A small sound classifier, trained from scratch: log mel input.
Rows from block 4 of a small sound classifier, named by matrix and row number. Rows with one number belong to one neuron. Each number is 500 + 25 x the weight over its row's rms, rounded and kept within 0 to 999. All counts start at 0. Numbers have three digits each.
After each neuron's rows are labels from the 100 clips, of 14848, where the neuron reaches its largest size: "top examples" is what is common among them; "lies over" is the class under the peak. Only what is clearly more common there than usual is listed. The data: synthesized solo parts of chorales (CocoChorales). In brackets: how many of the 100, against the usual share in percent.
# gate: MLP gate (model.blocks.4.mlp.gate.weight, 384x192), inputs 0-95
# fc1: MLP up (model.blocks.4.mlp.fc1.weight, 384x192), inputs 0-95
# fc2: MLP down (model.blocks.4.mlp.fc2.weight, 192x384, transposed), outputs 0-95

gate.297:504537493496486501566510501500512476501569512569470473462498500498513510445536510525485485460522485504506529506522485512481487467506480486475507508517495494490510488480535493524503513519549521484482497491508472509520477491487498475536480474523514503461502499482487480502499500516496537483
fc1.297:467495530479474505506488516510483536483500504486490507491436554515466499497536538493506520508499469486490470504496495490469471510528478494516493484520519447506464516483481480473477470470480533494508488580477504486501535518536506525478549454469464520545450548481488547481511506506507522499
fc2.297:453505510481497482524474506525502524459494510487497500495501526491482511449502561473526523546467477471540516496502480478490536508489504497450471501511495502480518506512475489498519497496479489508474521515506519506538554494504522489493521483507493547520486475481472538535530542509531509499
top examples: cello (99 vs 10); note C#4 (34 vs 12.1); note E4 (31 vs 8.7); note D4 (30 vs 12.4)
lies over: silence (34 vs 12.5)

gate.332:487510519522487520515541498454522472507552483521487501495477498502548505491531493452488486459520507503506488459502461504513487497511551488503499461504474490477523530486511484538485474509531519503458532517457539472507477489514516479513474507502531494454497494527469527521464498476491516529
fc1.332:507540502506522509488525455466523479524520489523510448497497507500501533518536485506485502459524529548467491483503506523478521465498508544513520515497489499500529476534541503461498505560492527518445479473522458520545466455531503442503482489499559481526505467536498455499538480487489487470
fc2.332:537521537499473480514509497447455483529576495514573477499497441476498486502540496541478506498480505508520480483484505515506452523501487538505517477497516495478517488449526510488486517485508500502486500495487485501486480479503519503468472536487509488498506495512520478534499470434495511479
top examples: cello (100 vs 10); note B3 (52 vs 9.6); note F#3 (47 vs 4.8); note A#3 (40 vs 10.8)
lies over: F#3 (42 vs 1.3)

gate.320:469541544446470544529472472521496471546519500490499532496540509514483506500521538527522495488530492510519493472491477510487493543552514526499490477521525499493529487460516464541501510505484536512498510502463508476513499468502503522448455533481466494515516531506497467493550541522494455469
fc1.320:494508478578495492468497514476498491508525521515506497485501514493525486490503496471497511508468487506493534506503499493493492490438520465519489507515487488513482509549498516488504481540522539449468530498534517490537489512495503505502514510504583487493515459484493517510437494490502552530
fc2.320:503496472488487525477517483459506511469543519509526471496502534515463509491464512457534501503498536487452533528509496491499512479499512522470540506482449501515468515510524497533490509500453454493469508533533523510510506503500509475514525478509538515492497500459528499510439507500511474522
top examples: viola (100 vs 8.4); note C#4 (49 vs 12.1); note D4 (42 vs 12.4); note C4 (29 vs 10.7)
lies over: C#4 (36 vs 3.8)

gate.209:509521497480476467517495488459510474552539474469495432496488499518496480530546496516482512459513482542539513498511486511539471509470477508462493469501491475518534527482505466478493521505497544464462489472458508529524475517545476542524531494516497498509481508493489498536490511523484528529
fc1.209:446478497495523479494515501505502527493487466474489527507507545528478488501489514532468495501501508488524472483469553480538536495477493500458475488519506485553563477492484420491519544503502524486516506510467525499515543510540493522455524477527443514512446513489500441528514528486535497491
fc2.209:468447446519553462499474508543472502517450447489506520504486530484497466520487486495506509515482541441537509498554502489505542534514536479507463477472485545507512520485485465507535471501520510505512496511518486541497487534528491501490525493572475514516524512508468475488485492513500493496
top examples: cello (100 vs 10); note A#3 (47 vs 10.8); note A3 (45 vs 9); note F3 (38 vs 3.8)
lies over: F#3 (36 vs 1.3)

gate.142:491505492489477524466500503416497505478532519532514510514525492501499537557489519522511473456522517537510517501495481486545487510490505500513466534503516442482535509500505500484528478515512517483460476501471503470487489452468547512504424539532565485490511526510519468501524490508493482516
fc1.142:518507501547496520507517488460504445496522478493503467485498511511490468459498448446493479510482550478497492476543456480471492500530509536476541476492462560544516520499492511495509512520530492474510525452492489506470486505490512503477509474505496502498515469521481517508502504501462543480
fc2.142:495519494498518558528544431474496482491546513537497475501472550483509474493477502519540478502489486481469449525467476487478493546511510515472513509495451554510539536467503497534494532482499459496538499474509499550504495491482508452509490516462451519525529489454505511497524487500441507497
top examples: oboe (100 vs 7.4); note C#5 (49 vs 10); note C5 (42 vs 10.4); note B4 (39 vs 9.4)
lies over: C#5 (36 vs 3.8)

gate.127:495523488500510514492513504491509478496562489521522482493488469442495510502515459520475480507538531523489516517479464523501480542493488529519503493502506501482481480511509453548468492517503511513493556494498517516433514493478486508506484535499448493500431494513514493504517524476546442503
fc1.127:464511512508489499516503501504498497498495507504451514515476520544495491493515538512509517475477466499504464474509494443496506450513478451501503466536500510493557512484528517531510462501527470495517480515474495529529485531562534505439484502433546529494555495510515491529491473536480508473
fc2.127:480483503567465522508518498486498506500466529515460497518548530504494432454486528480533490503515465466521476475499489462467491503508484471495475562513466514534567544502492531500451458501535514491472467526482459489473472467501476459449522510483504525467563495520464505520508504511443515520
top examples: horn (100 vs 6.9); note C#5 (26 vs 10)
lies over: silence (82 vs 12.5)

gate.204:543497508481479458480472565506509518498547478538506477495564507522516498561464543479492490464536485516511511467479475526509485500492496508458529499517513498491474475507501483473500486472484490494453512483440493495527494510487532496519497510482484482521497486523503458511519496519511518496
fc1.204:504490495467475536459491465459490425485499496457535518507521481514502463495455501519481498497511493528551453473524546463522489501477512468500481508486481496448496539505512493461537496475507534488530482467457520488506498491446535481479502470474480504508526510474476512528520477500545482433
fc2.204:484483426488479472505512513479505512501463496533463487525493452505515460514510512505496532493528458537526490494508460515522522452484491523504446462503506497490549475511502488508542492448507514520512525479461474530506475485479471571487518508529540535520501543510501478524527480519492532509
top examples: oboe (100 vs 7.4); note C5 (59 vs 10.4); note A#4 (27 vs 10.5); note D5 (26 vs 8.1)
lies over: silence (30 vs 12.5)

gate.120:550479510465463542504510472467531472480492520501526484500513480464445499463482507519486459521531517507503523503477478471502509506475487476518470529491481472539508494462493454528460492518485502443492522510491504526489509460413511494488493536468514482540512518514510528496569478454506464468
fc1.120:491522467523520515513458491522512476467541533523522487497471466485511472494531518496499488536537500485470484525496516502481512520533491497507502471490483501462502499465537506570473502562520522484477504511502502476493525570507507469458488518527512501498464529504513501537496524489475512481
fc2.120:494485474503507520494492519451528500533511462500489490503482479489499455486512442527552524443477498482505522491438452487477516501515485498499504521526520476473462557543537478501493500492506503502570550545499485457501467481477521453515496464523482543511509468548515524555500522527518497501
top examples: oboe (100 vs 7.4); note A#4 (41 vs 10.5); note B4 (38 vs 9.4); note C#5 (29 vs 10)
lies over: silence (38 vs 12.5)

gate.137:514516484486484480481548453477495502519517462540563512501505478522494477502510512526500486481565455511511503514482495521498490497500519496499470544496475529461529517525519491516494519532472542491505489520493450519518518496513532486525466535483538492470549503478506491459468497505464515518
fc1.137:525531510505521503522516480473499451494528518531497473499491500476521536525500508489517525498459482511444498485528490483435491470510525514493508511525483528536542492511510551486482510551563507497406490457482495494475491491517464498515504503492497467459529494500497474476458529496509467489
fc2.137:541516493517488491510529499448501464526515515563512440542484471476511492461502500547483513508499484510496450445456488490480456508500481548520511538517498487501552511468505527457489549520514501518491473486494502502441494485494510496493495509490523458485489472504508495482497481469482455473
top examples: cello (100 vs 10); note D4 (52 vs 12.4); note C#4 (44 vs 12.1); note C4 (41 vs 10.7)
lies over: silence (67 vs 12.5)

gate.327:511531485464513474494526508470448493502488491478530518485450473468480496499498476471515486499530520497500501478492454508489491506496494496504537508509507537482510536459500477572495480520514479465523554505474497487473488497511477494519490481495548471460524519470520472509494492488461514546
fc1.327:534490503524521472521521504470504442493521519479478491499503477519486522467526527479528507479516498477475526481499514509461495461494477513447530511528496491461536467491519530472486497522511523476495462495506483514527525480537475491527431525430527463482526508511483486506477518509499495526
fc2.327:494512517513475501510524529488481511518521534503520480503495483485504487520551482532461515553495509501514484478533509483469476434500513515546500528502524495455541514444494484467473515498508500510511471473519480467508508490533501490498476498510543491508501516538496484507485517445497485491
top examples: cello (99 vs 10); note E4 (33 vs 8.7); note B3 (33 vs 9.6); note C4 (33 vs 10.7)
lies over: silence (43 vs 12.5)

gate.240:505493517481491534539528461495462482496506471510505539507513461452476503501513492531474538435499485502545497480508477498486508550512518492477523466458487504509534473444519492521558490504536509528507481489470540505495476468521527497504486478467468469500493497569508526513518495485500465515
fc1.240:487488488541492521504488504560489499507478490542520498477492525513464494509551487483492517514469509512459512509574470528535477486488540453486483468514504478545506573508534521485518466503531498503476507496527517447480529497516485493498562501511514513461472488515539519475416485518480493515
fc2.240:524502517471488540510510455508474511515519568541500472508434512526453533522510490487524533554511494484475500498473500496482457515518507497490516517494484505488502496482526505532456463510452430483499490562511511525519519474440533501498503506486467478516521486427495474480465512526475475530
top examples: viola (100 vs 8.4); note E4 (61 vs 8.7); note D#4 (53 vs 11.3); note F4 (50 vs 9.2)
lies over: D#4 (46 vs 4.1); E4 (42 vs 3)

gate.146:493548506529468495490495489508509531507468519541523469449492508493512497525467528487493500516513476530542487467489500511514496536433526488541490505506474459469527544517502480492486476512524482526473461502491536475473498503574516442480492518508499529519526532587530515470525468536497476482
fc1.146:455503522457495519496515493500547501472489540481483512511497486474513513495545521535483487506514467521507500494511496474519546478489513522479474539509470492509511586468507498491544479502495471522484547521500486484463545528532531494490455500467508488492525508486480481503525507523484496519
fc2.146:481516505507508474466538503509528494503470515524475546511524458509474464501520504521488524486524529469504558463530508494487547505437495492508497464472510490490533483519496501477539438530508494548503510529507461511518516501482514512416529523509522498494448479486482494521536539473478490487
top examples: oboe (100 vs 7.4); note C5 (76 vs 10.4); note A#4 (28 vs 10.5)
lies over: silence (48 vs 12.5)

gate.249:502502522476471484466501541480519544457481485494501460471477479486484520568513486522485499473463511513533472490490494519497501470491477433524494467468490466436519474484478512457489521516508510479530486493475533462522502531494529508539483549483544493544503547529503502441498501499451496491
fc1.249:511484485453506495473484496508543542501477516506520489504552496471492536519488479513481474496483528472500501493493515512539476521465511488520491501454494483440482492507479514469539499483529534508471479530516486481507525504462489509484524504519514517481482509469486510469483482504537452495
fc2.249:474475481514488425494452528519455515495453513464504513496509463479512490545511459500451486515490496487531559511567484499528554492492511489534489468467488517506520481497507505472500476504577557480499502500512491518501478531490495481500473520550511524498445543555486517502474482528510499495
top examples: oboe (99 vs 7.4); note A#4 (35 vs 10.5); note C5 (27 vs 10.4); note B4 (25 vs 9.4)
lies over: silence (67 vs 12.5)

gate.225:582483507455493479476571485527486492480524491515508495489486520515499510498491527501477506513492500522454490498494461536507485517487473539500510541518487529493518508480530535482462537468494497540482504494501535496503516427489523492507538448482507483488493525478493502517480517518487476477
fc1.225:472528548473533527483479513539494490544509495492517473501446482489471480502510451550502471504493545512481524480495492538495505543489453488481500496505527524506478447540474457490457502497496527507519561499522543490496489497487446536524479505559477481512474507458509503502453505460514469497
fc2.225:537506535473501526492457489509509479483530463499540496446471499480485504494478501535466496491514490546473547520515527511514495514486540513451524498481499477514447500536475483510514504495484498515518582497494523506499590515487484551469515486470490500474456478471518493513482491499559485517
top examples: horn (100 vs 6.9)
lies over: silence (98 vs 12.5)

gate.227:480476519484474478525516507492480481506476483445476530527544477464477464479532514483491505487485462506557488470484510480542550566490552482476485473508551519525534506523490475452533528501498514528485478465459512504483514533514476515470539536532485497513507523517508490532501552496497499525
fc1.227:460476509516498463516504507467473463510485502440473528515551493485477467466526509460480525490497481501552494468502495480520530547502535476484467486522529523541526488526479471457534529492490510507487481453486518489485519552513470517470521501549478468538493521536529508537525530492495528531
fc2.227:495486481510494431502487520495460511508452502442495512518510469475495454462492508483490501490487482477529498500556491478504520520494549490492510486488505523525505530510479506487568489481530526500455507478515506465504499590499492499499522520580504504532507519517470507514511503487489502459
top examples: viola (100 vs 8.4); note F4 (43 vs 9.2); note D#4 (40 vs 11.3); note E4 (35 vs 8.7)
lies over: silence (100 vs 12.5)

gate.200:529484495492451497498531507471458504517474518498487534476470495490544512562504520492512482513437540475469481500545471477527495457464495520496485504465526497491517511494528491477488475500564508516498483555470498518498520472492542528485519496432528490529493500543463457475532504487506475512
fc1.200:528490532480477533517534458456518498505505474494504519470521513508471512567503462552478501471489469537477491481467508512526506476490533442459504475501528454490512496494487454453520477500489480500511465546485484474501532454540480499534476516492527507534472458516515510492520512442491497490
fc2.200:507479530488516422491448547519476482495477535461523486515563458539513494476498454557466524538512505545531523490531540512517515494533470492537502461519490480508479475483523511479511511501507493533517516497508488514516491486534490522504494514538544501482502488529527518486521509533525534525
top examples: oboe (100 vs 7.4); note B4 (75 vs 9.4); note A#4 (40 vs 10.5); note C#5 (31 vs 10)
lies over: B4 (52 vs 3.8)

gate.150:497434454522477470492486502502489476506460495480500540522500479539479476523546466494458501487495508515536466496527513483545535529496488480483448508462540507527457524498483477453480482513511487485483515503473520524488514532490505475467532518521521534469469540453564524485469530496466478566
fc1.150:501515466497510510507528529582502493492551512521452489499435513511498536490502498490488507500497516492489485469491496522437481525592464521510514502509487489487484490487512535540465488518504521513542533540526533527487468465530517471497449421479512499483449493457475514490508498454499484492
fc2.150:534506476548484533487482505526559468494523476543481508463503494538535484490493480536501522516521516505478489511431576518481478463528465516513489538527511483495501474507527511457467523480506512523566513491496523518510521452520506517517452469463495530445488502478539507535499514484491512534
top examples: oboe (85 vs 7.4); note C5 (33 vs 10.4)
lies over: silence (95 vs 12.5)