From a checkpoint of a small sound classifier: 13.8M parameters.
Rows from expert 4 of block 3, named by matrix and row number. Rows with one number belong to one neuron. Each number is 128 + 24 x the weight over its row's rms, rounded and kept within 0 to 255. All counts start at 0. After the name is the row's rms in percent of the matrix's.
# gate: expert gate (model.blocks.3.mlp.gate, 8x384x192), inputs 0-95
# up: expert up (model.blocks.3.mlp.up, 8x384x192), inputs 0-95
# down: expert down (model.blocks.3.mlp.down, 8x192x384, transposed), outputs 0-95
gate.111 078 [105 133 148 129 193 127 162 135 138 136 129 140 140 113 124  98 148 108 120 133 147  76 141 150  96 112 136 138 105 137 156 115 122 101 103 123 143  92 107  84 111 137 141 102 123  97 148 122  88 123 128 120 136 107 120 120 139 102 146 120 158 119 100 132 164 132 152 131 124  89  98 123 160 128  94 144 123 121 130 121  82 132 118 177 124 119 107 148 173 121 175 101 123 148 152 103]
gate.112 250 [110 102  89 185 139  86 136 114 155 103  66 132 120  84 168  79 166 142 157 141  93 144 103  92 122 156  71 109 112 119 135 116 167 141 149 144 144 152 133 163 157 154  85  98 147 106 168 124 159  87 113 163 152  98 164 170 117 124  99 161 145 114 135 163 116 113 149  81 114 142 107 155 153 150 127 117 163 157 142 135 147 126 116 121 125 131 113 146 137 109  76  94 128 122 152 171]
gate.113 137 [123 147 115 135 149  97 151 175 106  67  90 127 140 136 122 155 178  99 116 127 137 148 145 134 135 137 158 129 134  69 110 130 128 135 163 136 140 133 136 149 106  79 104 115 128 136 150  99 142 144  87  96 120 177 166 142 108 116 155 122 134 172  95 175 136 120 142 155 115 116 112 148 109 133 145 113 120 118 103 121 133 134 147 103 106 116 147 139 115 140  64 103 132 173 163 112]
gate.114 089 [139  85 169 113 145 162  97 127 154 213 109 182  99  93 122 139 121 148  87  92 141 124 114 148 118 134 136 122 155 143 131 103 111 115 124 151 126 116 152 124 120 131 131 129 138 157 154 134  90 127 122  76 154  87 109 106 116 115 121 122  66 110 137  90 119 133 122 201 138 155 132 119 154 136  82 135 131  65 148 106 106 102 123 143 143 136 132  79 130 110 135 123 131 127  81 148]
gate.115 085 [110 115 137 104 182 103 145 128  83 145  90 117 189 166 120  86 138 113 196 161 133 115 110 106 134 154 181 120 152  98 126 135 122 137  99 155 113 128 124  67 151 118 121 104 170 157 103 125 104 130 120 114 135 194 150 161 103 110  90 122 125 122 134  95 118 142  97 118 128  77  87 121  85 146 107 130 108  92 125 124 133 177 111 126 127 123 112 139 134 155 164  98 135 158 122  92]
up.111 078 [128 108 113 109 183  97 116 137  93 146  89 133 123 143 121 196 146 124 141 143  69 151 127 129 149 154 143 124 135 118 129 137 132 108 129 134 153  86 135 123 126 156 178 124 142 126 109 123 100  98 151  93 117 117 120 148 126 113 113 151 167  88  75 122  70 151 153 121 132 132 110 142 126 107 126 115 125 138 151 137  94 170 115 151 146 130 106  98 154 166 113 123 134 134 139 114]
up.112 272 [164 152 160  94 124 161  93 170 111 122 159 104 133 172 107 187 106  92 119 110 159 118 165 167 142 114 174 106 125 137 145 147 104 110  98 113 117 109 130 118  86 105 145 151  92 163  99 132 112 161 129 117  86 161 104  81 149 142 170  99 112 130 126 112 132 123 115 143 163 110 155 102 103  80 110 145  76 117  77 115  81 133 130 125 146 109 154 107 102 138 158 145 116 116  89  91]
up.113 130 [177 133 107 140 111 101 121 160 127  82 107 125 152 139 130 156 154 108 178 125 116 116 150 124 136 131  94 136 122 115 131 131 141 148  91 105 156 134 133 139 131 106 111  79 135 133 120 134 158 113 128 151 110 177 145 137 168 159 142 150 127 157 116 128 107  74 120  92 161 123 142 129  99 112 136 138 132 142 118 139 104 202  87 126 142  71 149 149  85 118  98 100 139  74 114 110]
up.114 083 [107 126 128 126 152 104 126 189 107 107 128 114 165 123 130 117 132 136 132 165 149  97  80 111 108 119 115 107 102 120  99 116 113 134 149 166 109 114  88  91 143 110  80 122 149 157 106 131 169 151 113  73 144 142 126  97 165 138 132 121 122 114 120 139 113 135 140  70 113 103 132 141 124 137 107 117 114 143 154 163 157 139 105 165 114 143 112 154 139 120 126 111  88 122 145 126]
up.115 079 [144 126 108 102 126 171 139 119 122 109 137 115 137  91 112 100 121 126 121 175 125 152 138 147 120 138 127 100 136 120 158 119 136 167 128 158 112 101 127 122 179 166  87 159 116 160 120  88 118 145 129 171 152 143 101 139 118 169 127 142  82 139 137  95 173 108 105  98 101  98  95  90 160 125 155 133 128 121 161 135 170 150 154 125 179  94 131 149 143 132 152 169 180 116 113  70]
down.111 084 [ 92  83 131 110 134 176 123 117 128 127 107 124 110 143 121 101 133 120 127 148 113 121 155 165 158 122 119 153 127 157 101 146 111 108 108 143 130 123  87 126 145 107 162 101 133 137 103 100 138  91 109 146 165 110 137 133 105 154 110 133 169 144 143 111 119 129 175 187 115 160 125 170 130 171 125  96 130 112 137 162 150  70 136 156 125 118 122 120 135 122 156 145 120 123 109 155]
down.112 227 [133  83 114 145 129  98 127 131 132  81 147 116 165 142 102 133 120 125 132 122 159  96 138 109  91  57 159 145 170 132 138 103  92 158 144 114 117 131 126 110  97 120 143 125 125 119  65 133 128 145 127 145 136 149 188 130 104 130 113 115 141 139 144 122 141  96  95 169 120 103 128 112 114 123 138 139 101 113 110 100 119 144 122 127 146 126 132  93  64 149 117 124 158 125 103  91]
down.113 139 [131 138 133  98 121 137  92 172 101  56 119 132 131 182 108 161 158  69 188 123 128 113 120 120 165 124 126 157 154  87 126 133 110 162 139 137 135 107 125 121 126 112 147 106 123 146 124 152 121 111  95 131 118 144 162 169 165 123 143 142 146 107 133 150 115 129 137 124 108 133 140 101 135 131 133 141  93 143 134 126 132 172 127 139 190 103 128 113 125 154 134 138 194 111  96 129]
down.114 080 [133 166 181 151 116  97 139 156 129 105 160 147 155  99 149 119 150 169 109 125 121 137 142 113 152 113 146 141 146 134 154 108 147 154 186 145 172 133 120 129 130  99 122  95 128 122 149 112 149 140 138  99  99 103 174 127 140 142 138 146 106 134 135 169 115 117  86 143 110 110 124 170 104 138 127 119 128 154 135 114 133 137  97 174 122 127 135 137 103 107 101  83 132 120 138 119]
down.115 076 [145 123 176 126 112 148  94 125 132 134 132 161  92 185 129 137 112 113 105 109 102 108 183 162 163 135 140 186 129 139 109 109 145  82 135 170 124 107 127 137 162  91 147 144  95 138 138 155  91 110 113 112 120 110 133 107 152 159 143 113 110 123 160  96  99 146  88 147 136 150 115 119 129 133 138 115 136 138 159 129 116 140 115 168 116 106  96 153 148 103 129 132 120 148 113 147]